config = dict(
    model='CTC audio transcriber',
    dataset='read English sentences (LibriTTS-R)',
    train_examples=15625,
    gain_aug_db=10,
    time_shift_ms=100,
    n_mels=40,
    hop_length=160,
    input='log_mel',
    spec_augment=True,
    win_length=512,
    tokenizer='char',
    vocab_size=32,
    arch='quartznet',
    norm='batchnorm',
    hidden_act='gelu',
    depths=[6, 6, 6],
    kernel_size=13,
    stem='single',
    widths=[192, 288, 432],
    init='lecun_normal',
    residual_init='scaled_by_depth',
    optimizer='adamw',
    learning_rate=0.0041,
    beta1=0.9,
    beta2=0.999,
    eps=1e-08,
    max_grad_norm=5.0,
    max_steps=2400,
    batch_size=256,
    epochs=39.3,
    lr_schedule='cosine',
    final_lr_fraction=0.1,
    warmup_steps=70,
    weight_decay=0.1,
)
Rows from block 9 of a small CTC audio transcriber, named by matrix and row number. Rows with one number belong to one channel. Each number is 128 + 24 x the weight over its row's rms, rounded and kept within 0 to 255. All counts start at 0. Numbers have three digits each.
After each channel's rows are labels from the 100 clips, of 14848, where the channel reaches its highest value: "loudest" is the band of the loudest frequency at the time of the peak. Only what is clearly more common there than usual is listed. The data: read English sentences (LibriTTS-R).
# convs1: first pointwise conv (model.blocks.9.convs.1.weight, 288x288x1), inputs 0-287
# convs3: second pointwise conv (model.blocks.9.convs.3.weight, 288x288x1, transposed), outputs 0-287

convs1.78:112130140150094109129144122162126134135141104142161135113102117137123097132100173117104140145123134143159091151161112108085093157107133073114154116105107141093115173151168133130181118131147136110105140129151149146154085142123087136131128091123108136114158158107172136178106165112125128142132128135156118122133140148170136154137133141123104126126096156150159145138119135131132100126109064122132146139102156135129141158102162128134119152131103123082127120088111119144153135122149152100155096124133102096084142141111124164130092121099164073118114095115111112123117120128119091135106141126168136112138136120136122115145127124113151103086097066121096157160135182141148114144172097094090141105100111141124173133113150127146059091177095116107114156097144123107119150071075127146121126161107172162161138173126138113140170125146160104135133127161107136090118143118124096176
convs3.78:127141087113149118142108144117114079121123183097145145143161139161103119105151124193143155157132164103082153120114152130160173113125111140146113126095125091128145133115148098188098157139138115134144165112108108138117125123128112115116124136130127156116126121159122170118128102168165127131145098112181161143176168114144088117143142109113104130131123091151144163110146132087147176083142117132128124088129114126126124130081114139126171142119176121157103118124130058124146150119132138115167112144154171173122104160134137140081109115165129126115140113106092127138161160125094156107152149127110137101132175111109118117091097121124132142131109100143147149139149161143124143119147129114124103134047156120142074161116119142111175115137156092114112117093109139118160120073120114126157171138128140137099126129093100160113143083105100104127125126083125147114118114123163122164
loudest: 4000 to 8000 Hz

convs1.26:094127097165184130092134136145080143138121175134107143102105101106073114159116162148090121152119118137088122094113134125167055153152104098150161142111118134127189107142159140090109115129153099114121167140127109122151104139100132136123114131104143145139180121113180108124110114128089119143142122150121148103172113203156148100163114129139136118114135163144110117133128111123139113119125152143126117156147125164137129112121072060146160138131145131090152096148152147140158125100125133136113125119118112079146145140152126149127158086137130151085130138172123134144149118143146109127126160120140145164142130182120135117123115166095058132112124097138122137140132151113140118129153135133139129173125141116124099184135118148124134141098144140158136134118126159174135132075128142166144137125126086143140120102144124111088176119134100105134133128135187179132119139133130159182
convs3.26:136109132096112091145156158125153133111120136096122128080092128142115134129108112120139165084121166125091125108076170138134149126111126182136105125131146105118158141132127116110156101131134133131103123097146125072123102113132129163120081114128137144108142157157169155132170157111145147133094148152102127118184163131082139133157143114104173140132119151187066104111164182138149126085147133134139146188103132144142153152120122070120118097117127115104110148135117171136135133163090113153158149139127172116129168149135116142125143093160154120107147104091108133130120096111133126111132149096133168105117139153129139120126147168127151138165147116142126177093089161098157131141135107113145130128137089152121103126094150171125101134137139113083125095150121080105153110095103087184088128134159142159118109141126142094120127129097128150078130108172157124129145107124142132144
loudest: 500 to 1000 Hz

convs1.282:081126075170112117145076109159088101135118115109101134134151150099150169105132189130159111133116132117142142164179123142103122101149092141127172110095143126109146161160124190110151122162112120138083151118115136161133110157119100099150143136119137129118087129139114155118158115150114113116150180105134154121129105066122119120149117170125130103172099147112114117147137116111131113105127145151153149140129151155122125136130131155112146144079160135093083098116110125125152110109169190140113116109114139066113142076129101161145152139142087132137137126112134111133122118124156128125120141096150126121169115125168099159149118139096135105140138071150062153147162137081148111124110131073112138112085157134149141158137085119118115146170131142114127140125156158156141108105078128141123138145091086120096133107143144144137117160124125107154146120115150094159117108134124142157
convs3.282:146125117110101128119142140178104118105126110149161100117130120133148137133127127129183124124122120151118102131047090161126114110107120136139104095149189160156097145122144101134100141153158120165126128134146164117141110116140156106134098130098151168158145131172134119121157119123082132142138110090142091124105107116173117132147125102113171140109126171143133104108131152163140095139084131205103092159134114123159095118093093136130134119077157112089117119070140158146143099150124144092108182143092121123146145139115166112096150146150121054161126138112106144124129118128174142123161141144144110146113061162162117119163149142093117168148148145130129108134138139153132102120127131128102114114136126132141141134147084134184132138088090112087144152116104138155148128119132103104126148114124127154119148119137109124146133153132144155168165154096171135116093103147116135096
loudest: 4000 to 8000 Hz

convs1.283:087144094137159134105119151140138106124146075122160110133134120148091126086069166105085136136176122108122112106132156086114128119128156111127137119101175136133140085149120126109092135112154146134174147132150171112144157150107086126108146074178142104126133085080163170109118148126131096166133126088114129076146124139109117093099099108104105153130113153060128091169091095149140093174148152128124133180140114144095104138134134125156123131087184114130171124097139160150126107106135124153108119130117112124093150108133127129142128135116132142127092148099142128112129122124132132151118144090121125147149105105157161133112145166119112122127107165139172159123150152125170165140165137115157133155160123145099167132167126149130147110082124134108096128104135138128113130160133156120121111146144151176143111138147140143078166146124142151111100116092099164142144132145152166107
convs3.283:111138164162135146126139146145090086118105108115112111156153135120126159170149146132160179121125128129136113162128100150121136136137160125142147135146147144059181128136160100174100173133151120121123105207147104136114154148148152093090083129119142125131144168101143146162094114097102129120150128115165142146113123138104139094110098117116111116149150139156048145138144151129128127090116159142115167112131143162126133120147120139156148138140113167141155156143146155208126151118123099149134140158142151105140121105134108129147117120114123109122164127137127173123161157155136148130152140162172139167141139145128123152132104155097129176130114120123152131104103151128155125121103143102121115156141136142131104145143133136152171139175168113100138147077098197106135113123099141151143164162186114149139139150129126121159168117140149122125127133097179168138087126117129105089
loudest: 2000 to 4000 Hz

convs1.218:147133125146107166152163130107149106130110127142136124141098127176158182108127107109188142130136196108125129085172128152109205168113119114129113130109103145105118096155141085096128172167160151130121093129110122113149123113109155158178129134112123131115106121103146070142132095108081128092115127167148117139099198159115135131153122139133154145123106145088072105131108127134158163131158133103109147126136125129126111130151126167104094145122087126181130139170146127109128130163120154108096158117132141109101156107113146118124103160107126143136139124136134142114115120140115103141128148079148146124099114162115156102135094149107196151169113096134137085148114123111174149153087120123147162191150118152121166140110176123150093137118132134118128117122145120132131105159154101126106148124126111099102146104152156149138142117121136109161125118119129150110089168115103108115
convs3.218:068117106134136149091162108161162089101107105107113134118145120139133105137110117077154118120152064192142123082143157079152157145107122110136113134106121118127121115120160123172148136060112106100124140156121126129107128142122132135146126128131090098132131139117094095131123142114122155099097132092119116106112072143109131128184092125061116132148101084144165149108113115072132138150085149105134094166102137111142096147127125121115080096099143128130096137110133109090126112107123163157163131124137134134155080085118129135071139110108104127102114116088118110062149127125141092130098111136137117114152122114104142128131138111127104117119135066113101145148075130155058097117112118149157072122133121128118125121136159126130112082111130114143115114127098119132121118146129159163114139107107151116076100118138139128133155126129142116113113093100146128130088099125129124151
loudest: 250 to 500 Hz

convs1.150:157112140136105149090133117118102115140163120144164086139072137151163120153087134159109162127152115147122142158147134091112109128120108135107159095137138103116114109152104129139089130141135118120164120137131127119147116153028148162122126114131160133128099090145147092080131137141115129096162154122107144119104121108122116122141168137112110148120067161154099134192141117088134126132130124111125139119113168112149128134103119149117082158106136121170080122104106110112145132161158137128132138135164116139153121132125106168086098131141163124168132155105115124117101130138138118143074128113126156118126102136120140148131149132094117102064114147142164117142156165089148147132130122198135115127150127179130163187124160099131094116052155151147115110140135122136094120109160124089114119097122108113124129127127142145126129066124152150117119154104106101085097138125114083134
convs3.150:111167145109103137067155143161146115096152162134144140125151140140116144162113142119148110063113138147124157125145145178124153085122148148146140115108156143122158161126141136116123104127147157164144109172102147124155143137148099146142140164119095176106098183105110160168154098124185100117085100109132099137143141123175132094126128141116132126116123131147135095093107127122149135131121151152135127163120145110154119124164143134100138144131134131118119094085095163160088089105155141125121158089096083137142130162165112178135116102123097141131155112152126102118134180192125108119131131138130116143157134147143142167114129124146170101128130163132143143130137112089104135148153139131115140168130134053123125170119103168111109164130156104084140121136096175113105141128145136155144129137102126118162144119134100167121172130137090130156131168099110121132068116135114131083
loudest: 250 to 500 Hz; 500 to 1000 Hz

convs1.101:149139097080139086127116158150119150148142123118079106090142119070098146096142141088140126106106138148125110141152148090096105117169168139140169122097118066174087088119169140065045143130168095123138103134073175134123133129117103098158135120126130138147069116154104071114124162158136146149107090086113163092098130133140129126157121121119136099098105148146140122198146147125128140139130137139133102108089151132133095124126121117132126136088139132134128137134161124120140137161111113131106115123142088102137165115176112135135135128157111152148168145138164120126110116102156085127158118118145141109146107105189113140146087092134100112151151155142133149117152166149164125125158112136122134105149135100124166159118141137139110127153173100110132162140116117116123104105132147147130121116121183148164126144127128109103123137148156122110132093094127111117111144143122138121
convs3.101:155148170145134132135181141171137139126108141181073152133096122153169103144129090130127116129142072092112153121149136165091106101115115111108127108173167174162182154136102147094149145077140096067136152152100100125121107104149148182093146146134125177121116134153107170154119089082128113160126138135160134122150148172113173133112102154133145137135106123112131105142160137092151122151070119093134140154112133141123123132147138094143122104123162131156144119125136126140149105095119162128117178089131113123102154063101142123124123134139114140172122134116102144118124137119131134130090116120146131181121118160134121124103167153108121137152129125121141149144149171171112137109112106127118124137131125118104095122149105166115151133104128126122129125140123169148126134123122133126183144111115146171172124106110120157129124124155114137180131155069153161131147187132117112159
loudest: 2000 to 4000 Hz

convs1.112:143142123144103149060136146128130122128082121135138119108079167119114148138094149118137180152128163088167176162151109137109122144129141146182141184091085144132086169121164129143137129125140115145107111126146098134113088108124104134137123128110100097101112110105158108117071146174122121100184135140113097177181177115098156098137130098149159100150125118146155117105148138099138131115193115103142139160136131136138094119114130161132171122111125121134081151123121141104112141180132173133104115154137155116145121126142101070133107166170129120130139130123116118171157149118109150107102130156135123140128115135118112160132131115127156127138123142108120144152158141151107126124130134109113136117131117149107118099146133141110102135110100160083137148116168163164122130105083146064110095141167120108187111110128138139149131132103105121115140133105141112118098085145111066125
convs3.112:133134116142123153187138107130083103147102132151158127121148132149139095118148122133138160091190166089150122068107104173118141096139075116140103190080130127110149118110113154129132117106155132109099159095118127143170068123115110081149132124160162149144133129153128140115118136143138117099133144160100120129113131096104133065169120154138105162112115110118135145150149156156112118123121110162148167151114083120116123194177126145118164142149115136113154137157147128148119110118128119122159133124103123135116135184132065154124101116156115121145144101136105139138102170075096153099104137110176128156137101158122153149146121126111136110115106145137142145122135117108117131098146114101133139144173138097101150123159123149156138135138115128083109137125138167135126125138135118117148109151129146176198157137120107134161114119150172140163125094133122159114166175142142089119
loudest: 2000 to 4000 Hz

convs1.199:122100086125109121152160135068131122116121137137094149111089150109121137103107140162121143116110078109133128117168141115121108141143158105122129132094167122124101133133108103146110133154142216126122110166122144150106105114152093148139147126104138159133156097106101100151126086155133110144141128097091107168129100153181165113133134120076157132115094099137151136089128146138117125124127137124129138149122117175145156119102127081122092123156107104121121148134138117136131139103116154119122098135149132098094169142112148127146098081151107169101159090183122138140116077119148080153129108080118146124139134107098117135148109127132125105152113064144106115135134104166118111128130096084117132140181133139111156201106136131110169124123142147106116116117116169139107158076128137116132131108135185148129105106164123136120134160117131115146106127064109157096123111134156068126
convs3.199:152108150133099129156141127090133163118111112103115147141126101126126104109139144145117111107153155131123125104073094127125156119151149204129135096140149112144135119142121099106094138128128130105125117136078150142171126134141113108139120075123136103133126087132120084152092166082138185155098148122093104128082127169076113190138119119133104122129136141104137121170160136149125139120129168128139186152134168111108133159133120118096123154133141104133131110058158147118123124166141114080104080060092111124129144168148122127150136161116096149134120140125122108161128171135131092152137129108100119158119116144136105153109138107115136103153138138153117192144131109127071133142126132125137117083113132112123108147124128136139055120170167132164110128098116119141104099113128148111151127090152092138144115100146111152128147050138121117140121122146100105118145117137152119090
loudest: 4000 to 8000 Hz

convs1.31:139135141152167110137112145164149156123128110134097096162082113141132153156130122155120106146120151138160143102111146145074135126129120133133126118159097139161147158116148144106094142123127129127129227168136128124098119110113130142143142152122090154120094136138132145122142189120077126104090126124144084168056144168154121103121151122128151115103127096134120109125145142092107149126153153160112123150133125113140160135146169188111116136095130119169130116111116134172128116145123140093132174158151141104116126163133124147129092168153144147167102137216126102094092108131128114145074129153123128104150114113117139125127112139132146120153124146098119136110133116121104102133111158141139093160160141115128152166199107145128092085128155129106139123136156119158130147091096153103135152141113158129070155134136109114116106125120122117151125146113131061098126129121124111074
convs3.31:164127107143109100139114117118056093112095109120118127113124108139130116159134088139133103124113146165130128139159096150150143132101148184143142127097159124097092109150107094104120120085119127098112105129130118127137176142104114146154120169107078089122080132115106100170119136110148148099141100101143129141133119107165119104119115147112091131125141126131120109158137170145131143141134077124134127113149136091117162121140088121077124126108105111128139163104170118168150134085129118143157120123144124114105119135146098108107096100142118147111082105131163126152159146138150123132163158115159138136116084135153138159109076132117097150043133077148128140113083118148119113105120159133119106088098148153104096131081117139112090091126131103121073132092142080114065116122161128108105153115144091135109119156121135113161154113122105116100157149121072124124099128121164134109
loudest: 500 to 1000 Hz

convs1.34:180132115097149111131125136167105102141119146125124109139141146178108132077117124072089136081139117105134122103185173140103117116126098106108144141125121147129107194129143153159092087128162138118112143139146085146132103131200103161105126137160100151136144120127130133158154164134156137125094136132149054168152135131170135105090086080145076098098123119111152106159101131143115144145107132125168124139124128147132145109132139082163117120114133128156180164155139119111124168083121180097114094103136115113104132093131122124125079101157137125129137133151128100117104107099156105132133141139085137181159117122124128125096125116124097157099102113138086139152138085075107118097153137111119097158120139120095139154180113132125119170135120133148142125103129114142136132105103130083134100130138126142174127132096098137118150103133120144140129118101127137076140143123135126120
convs3.34:090126076093132140115097103124123116147110160127139132147139163112136167124124109166082080163121129130127136110121104128146151130113101099093141140144112132168130120129111132110084140115131116113146165123135130088124182093133095144091171071144113141125071104160112127107146147161151095124113138123099140123154125115108104134095165118107091118067097158125111145091150103114122135146152086152110130143128154135100159141121155147074125126106088095132115120170130175115099124097171125087158126117136118080139111152113137113109091135125126098095098107073140117130101131082123137125125103103133147145090147154129154101100105128148119146105090108113136112160103124122107142115128081134117066111131068122109104152131109098123131107140089154092147143201123161177125171104119119110086181145093119121130125095111138113125148120129122133141117120123148143135131126099122114132
loudest: 500 to 1000 Hz

convs1.41:088143130138141102104134106156128178141111148179141137096146119148134132148122113127095093128134125146141129143122107101145145126095152154118119056126139113145096102107106137118118128123117144104129131120127107118149185137184081127149128103124134124144111101172085177113115118128128113137081120157121074139096116123157093166112117142170118117134107076128146135134118117104121108105121079123125111155126139136133156153115133077121131118142129136088116103088145122139123128088145126150147146150138118078167086142137122170092124166152169101163140120141134146122149129125124132101121110123157130159117155137186134103121150126114177106093120136117123121133153129161145116127118133133125111116150118102137081087162114131119123108154168118108111155148144141091129121160095134070135112201138088193027138129126137106159153136128133107098137118107156145092116139133133088144
convs3.41:134151070138136138167132157180121089133118124116153072151119135118107153144163142115154158135126154140104129088116130105052140144082118093121158065121143138145161133162125097127122155095153131121133140099121132146102099135141131099145114167147125133104134124148158108153098129120123143165069137088103117127072111151144141130090101154167107123159112147120147136114104137073124136109138146106155105127112150106125102138121150136121111114157080174179071103133121119122107131120113107111120127145111139102120140091134112091113187184133135138134137154161141134070152136165157099130113119113138138140168131097171131127122086094130125109098130096134146147138095106109086119124151101113091112161150115128113118124160098125134089118164115103124121145142131174121174136104100130149102103101097141141176131104131144129153126125090187099116139102111108111121127126135112124126
loudest: 500 to 1000 Hz

convs1.115:141129088049183151127104165165150115113123112118094152135135158127108147106132147153138132115088166159156124117123119096130111135130140119117134155162163182158122136131181111117116133113109109127108041127122140120117099127133105070107130117153117148110138148108178147142114145154171137144075158150121169138134146178135121113147132079088104126111098178106138119097115111131145114111102144115128123145129133093106118175121136127139094134089193120165125135131133169133105158123130117138082143160126088133121093098126132191143164125122104106157109129093122146152149093111152098143113204096113137140136087147115123110138160122160130092136093174127135092118116090127116124144120120097139109107109130143154146128116124139113139156107114151123187166138124131132153125105146153106145128119123147141155123139144148145097125144134143149165168113155135121104152111127130114136
convs3.115:147123106175122142095156123161121144106132114103144148121100130136104118116099102139105097116132156051119147129141095147105055135130125147138144110089147059176117117128120135156119104107151090113121101154166142152154121131149116122126146120117125136121141117103150092124089130089117164127085126142109155146122094134137166163167111112109135122143118160110134126113105105109131088143121173107139129130131127148139116144124148148118156147120050116134131123107138126150148143121102155068133134126161068104097134152111157148126146150104133094121133102121120129082098089133135130118144154079125128133097125115143133148087102101168124138099104072138096159113138105060123125143148128097120124126090076130120103141092134099107133126098161109202134104150092102130136124128105117147120140109156143102124113106157150109100082126087124113151102135127121132117116147115130058132
loudest: 500 to 1000 Hz

convs1.178:131130133107150108144151147137137165150139097108114110114087124115106125163146128096118141122101110088138107138123154126130133154132124125116127120146107104132137145147145162161078120122167121117154136136124135118097131133136113119123085106141114166125164160062122146162151186118153113151170161128117138133141097085146126109116132127110133119177142183121136132153137149167137103145132110165122104088123144106091107080101087175089104118135143117132118103139121159114121153112101137106148145155122083110130102165110133103113131152116153169039157161134132117138123135139139122129099134187159119111129150072115132125103139117138132154151114104129127115127152197136106104130135139133109144151131103148133125187128117104184121141144120074138125104136142136103123152092124113180130136152172156141098142120177157121105167130117120138107142175127072187131129110131132186125
convs3.178:106138096120120160142127118113111180103132120160112132171121134093117124143123122132139120142107145082113092154138131103107105115126136104119119162117143124126124108118093115126060116146131129138157130116071144141148091119120119141134091110105183136150104095115118125122122117132145130132083146129115148136119157121132105154112080137129127139124102122091106155144205075146154172119118056102126162146118145106130144135140083128120038117164127135094114139145147135092134106108136140114121120089165084104093131119122110134131101166161117114155142096107151117135110154120089153141153134147095132123062086150116134137139118125148122115133097152164093112132093171110136114114135144167103149102126117115166125150136139156113104140147096086185152090111167153122137111134099101056104118110098113135121147112133120118107084150127099150169124121152127113140152095132135136103
loudest: 4000 to 8000 Hz

convs1.140:154118125139143130100151131100120148150110131129110143113137112130111112121126102133117149136122134142171176168173126171085116133154128140170136154151116104182125112125123111138134181114156112122135104136129121140137183143142096106146094128143139151129115145166133168109132138098161134111153118156155120084141134124085104107156164160133140097133113181101134156120140131135137127103090163110131107175102114138067126171125119146128150121113088117117151126147139100134107132101146114115119147156149105129126138063166127142092131116090120103104108128164154174108118144143092105132092113104117134108121126095131100142122080155117125147117130163128162128145080140108166136118094138101179148088119146107114143113126165103174171145073131136190168155135150138128123113129130120086159123126144118138138169102114192126109114124099096172171135139082161087145114098158117125140
convs3.140:160154104153146149144119109172148097132140139137138139105118169085121121143130135104118145122111112099102123143110121164151081119154138102144140159160176138110113129133116160113166114152078154114166125118166109091155119096146085108142129143160093141145117128123115164128110149153088133120134146105159166128079130129071089131107133103163103168132091146154132099102154151149117141109157126106135131092108141089101130160133133110149126131142115097164130098154158125141195099123169118156153072110123105105144168110116149093094084180184106119147131127119162113146124117130134149118150087143121150149123114136111122116120075127100138095094142144107123110138136147079110140144132097109073160105117141165136106179144118132135111102138092135138137153124161108144085152150125137121139126127147128140124126105067108162115124133179132164119151123152140129172134154115109104164
loudest: 500 to 1000 Hz

convs1.277:147121137062171135102126136173130178142151135150104160129160123133119098113098102154124111144110110114132109119126112140080139107179130120138169101117097158146148124144130124108141138093123100107124169142127096081111101118126103124139154137160123138181129135101168150153122122122115137152135135164112175155129105139147117125169148091148161139128151062185145109119108151086148129095139124118115115136123111125146112137116148122074149146163101145094134143102152099118141173100134095090096154110109140114089124098131171125114171133172160096149082126134136158179120116098162105115120155129138130128136163128129146115092135088151122116120131114099128102140151130155141150120172156187147140139102119148164092161113110130108128155164163091117117101121114121147147114132083126159101136127146109172071125123140105125124118124155155145107090135084154106149127135140117076143
convs3.277:151126115123116091114115161118133093099131144105143105117109106108103116160136111122101140127128135150094129150116142097128162107144122099117178154124124102145153139088103161120129145154154137119108131080157119122155183158101159125124152115112130118111121101082129090156082087121124102127139118167127141141183145171098106113160106123105185150096121140106160125142114135098151089122126118119142119141114140136114129117108103101133131123186109139132166175119116179182099128088109163123091157140120064110129082132117155179133164155109107136152141104154155089163081118106158138152088118145151120133134110128125101120115178160150146161146096120109120077131169158136120131132118131150151146183062157138110129137135150129129134129163102133141124144123132134143126145158167139149121109165111079123139138158106115105131119092129122164119084123086169133148153125111131127141
loudest: 2000 to 4000 Hz

convs1.17:130135155114128140128112134155122112128172131117098100105121119190094133119089121098126141107125133111120155138144127119150089101116128122086140107106100158115163185138149142206171126157125167109158144149115117162113082130159098118147121141125163160148117133148114147121120113112090106080102192126130062146068145108114115112084108110169113156109125136212156170159146164096115155118129162137122130112112137135105100145128098088109094146156155126129111136128155115082128125115140121131123104135101120133094105117116125153152129092118134132148092145137138134169147144104127094139112142125098121085124120137113106145087137132159110134134138151129153149108129098178075127127089118100147097138072122132121162144144148135130136121144153119131127126109115122111160125156119097088124130115087159124160147114148140167179133114124150117108133075144116092156114166139101127136
convs3.17:131145172164146162115142144126136163125116123099118186128133147092125134132140154107161177164112081129114107108102111081135104079143117113163126141109138108162094123127075105151159121150126158151134139124149108119086162128121119115142161123066100117152085131131123129122131164107145135143169139137157165162201138124145078125128137097149127135102128146115097079135103099165170142153140107115133153087151140107145099127113097159154077121159151121090097115140136136113136095132100126119091122122111076103159078131115134111127090112116097137094150121122119136105136179083147138114160148165123115130096133111133110165125134179132120142128146128135077134081129136137133127128113125103090111083121146116118104137149128135134118092159125190136163163133126115118168106131131134142104149122096119134109100128160106113129116137109124086143137133123181154150116146154076122128
loudest: 250 to 500 Hz

convs1.57:090114136132140112112127149130140110121111126139133112137102143150089128090136146132173159175144065134109085132159122118138109113149121079138139145111089105084120131165135088141164125129143126115138167134132146123130164140125093091144083101190147103121175114112127139127135109142143141133142124110134131164102105132149165126111126141183106129145110112127125106169100142098140100150118137135124163162133115157133106077128123120118144133171133131173135131133121154123138131147155135176101123115127174137122116062133116136151073108166078087121160125109135129128129136141151135117134127069110139131126096175133134060117137169062102118131151139167109091097136129181097139107146124108130130106111134143110142143182183128116147133142087099056121124147126139100151108083101135116117108141116150114171121123161143111148138089153131128127147149119141135132130143123122130070
convs3.57:116146115112140079123144118125105100099101111156090133122129138136135134155138128085081149104121145139105147129117129168129145101174173182148097136132127132066149114111113123136122111117166090117108137127123124142128118148123129156115112092113099087114139143127126153138121089149143127115116073132108169124124195074136150133163115156130136118135131107145132106169091122159130165140147089097106175108123150154108153107105134141125167216134115112128093162119134112126123161161126134138145148121159190141122096137111124121114084173128145117090127131104107110129152108106134098138156102111096118112123123117149144172147146120096159122117128151165158180149139141093120126142186111121129170136085122103115104183131097097130115141145120156140122130117155134078115155144133108154120126086105147128114091154144102149127131096131129136160071133146126134183136125128142154092
loudest: 2000 to 4000 Hz

convs1.105:131137125093118130098108122124115135127149122158107183116097146110086153130111142174159160148106128115152143118100141112109138113136141108186142147074112116176119162116116103129144119108115158118107131090136150098080112161124148143141161152145116090136112147108131145127115129106121175127154137086112164151136130146137150125170084113142111134160118122150143119134128128098121139159123086119109132161127145123113135150135154140144102143142148127153120147138129140086152150144136121140087112109106133111127107106109160120036127146155122134163088098082139131153162109135155135141153121134100149087138161125098126096151084150167124139121122194112137141141193108125102098124136106131174105156163131127089140140052157151114166145161106124129118076129106134095124135121103115124153104114128094155081111111145136167185124157128152148128129123085155151144152127116137107080
convs3.105:154148110130133127079178105123161123156117132101133114138109137139148138110094094121168124081087122129126105131094110139134105108092125157127122140131124141153139152183116107089166136107092137135124112115118095176150135130125083133103172141133133082157127102086151135124136087118135127134108136111121130114112148128145100179099154112116114112104120116097163141135103106109106131132090199128165128156141069152121106117109203094119114112101168130124174176112144143133152119141134136147093137142117167115116143116111111125120134132138107121121129122132105097115166115135130079156097122126128144191140152132141141167096146107123099096136157102147121125106168105111175125111138102094142131142116107107112147078143115142135090155155142164154143137126147105149152107086168148114107129117070153119130121103103137109143093116137129110112088149135077168126090129120116097191
loudest: 2000 to 4000 Hz

convs1.201:085135090153111156125122100122114099135151096108123114158149179092158143157119119130090125192126127146134147111117173153149115172154150146089116092157144129132145113138142124059115116104082144109131105097152158149137135163112125110113165151112119130132149120187134131132146153130095150112122149084112090144121124148144123102123102080100094123117119137120142139104134121152150097166113105104099113145115150081122106168121138134132149114111105124100155144163150127112134147131138135149098079097102089124118156098128113112162194130153122129156099111147149135160156093158153145137146122124111103138168155145153118136118148124132149132078096159155145129180146112162083113163140136105120117155157101178167100117158122147136138124145135130116145066103155149115088129152109105137124130128144140081062158157157112137104079125137110130166117121126145137142104114155130133109
convs3.201:129143134123110094119128125144144113143129113141153154137093150131115144119114139142130100125095119087101105122183162130093152104113174144114160136108114124163115111151117142111144104142124129139104161164117169106153152162139141189138175163118099129112082151099103125157091148147143086146114154119146124119131093167131083161132135132119105109166115124115115127137151125158157117169100128140122118143135147068111107168154138107117160082147155136127103130134129119108134068162109116119134124151169172130139105142136113170094145132101116104098090055089099140115164121125148124138111105133105103140126178158137120104084124105173092110137138111126147149157126146106120107125148106158100111169140130119129114134107142147136114091127129108121115095145105090127088077133119128106122060135131151132116158108095119125125133165172087125143096087152064126165133149113097139142
loudest: 500 to 1000 Hz; 1000 to 2000 Hz

convs1.247:086159129168118128180130139149155080128122139094154150096134099135146146141121166114102165138127140169133117103170147141144147094153137126137145077114094118117141072134102095109135124162152156135117160127131137164120134084097152105110109101095128102115119113108148080107131118127104124120122119142149085162164108123090153119113151158100126139104114180149126108129159103147134105103141126142120140139137128104138179098156132113156128181119166128078126084103109134138197103144162180077090137178138131140115119157115144168107136120108158119092136119162147118147139132119157081119141088143187163147134099087112133155141129139076160121112131123131124153127136182113147137121135134136123132145103139090125160123124137159132123132168180110120124101109179133124125132168153115138096131160109150132127138160158148113149159130128140122129104093102123138088124137151132111084
convs3.247:104105142153150179143131095124140128124098118119150145144149144211147104211117106127153135109100111115122147158130196129171124136132146142127125127115113107134137132109153139201143091154118130116150108089130097153137135132124089162156140123122173153098129117103162115163149109125157132164155144155119134138162113120113139144120156156163105113125161158169141146113131113153130118117179140139116145158140128143160169132124125158149160139135122131135113093130119149156114144090100091116134156167111175138117090118120108190100112117098169103135150137148127166159124115140121102125154116163143155109154135151132116153094114151117190166128170156087184124130137119120103145127148128155125146105147144114145147126125143094146157140111138148142156148101138147165125111151125120162153168138166145150125163140153109109107128129097101141147069158083113157128124118135147095145
loudest: 4000 to 8000 Hz

convs1.123:151139109151186163112171118096153106142106123122136151130100120111160145114094125149173151177094116138129150050100154130114135126138097084156101122116127082130110136124142117125133124109156086133115126117154139112164136138125127078125118128128123147126133178074151054156121135159147130143128138128106105118132082154089125105134129150117106093176155122088140114133125130112174150170119119111105139125150172137113111175116162122151176126145119118151127115138136115148155119105176118128120143108156121160121121103115131149092137106126151121178136125124095118138100134156121129144141109082137121113134099111128148122125114152103154099069141159135172127114125129122166098107161103128099134120108095180139113075103123137120153118137139164071146114135158102124129136106134108084149129058104147147129151138121106085100133158149168167147149148132120131113127148125109115075
convs3.123:119102151123148111150143139187107137147083141175118110125116133161137143149150105109172133133120148153168153129170079143145134142134134127122150115098185162118180140115152125122130135172122119138124156192150150108135153148174149131134098110156163110106101148134130131130120109070094120094165130108196093134134121114111145084119098110149144116177141167119096131136152067155136165089145137118103171096109119120152107119129106118169138131130151188125136130161184130136099127194135102157133107148120130117087119099097094119172166144104143098141182146113105121099092159121149097132105130149154115143145131125173116121147139168111132120139113159135146157114159142117166137159117120140136157140117147149148148106144113162107138156135128143111128120094173149136107117139158104117121138138127145151162124096161105103146095155141130143128132138124137132098139136137099137155
loudest: 2000 to 4000 Hz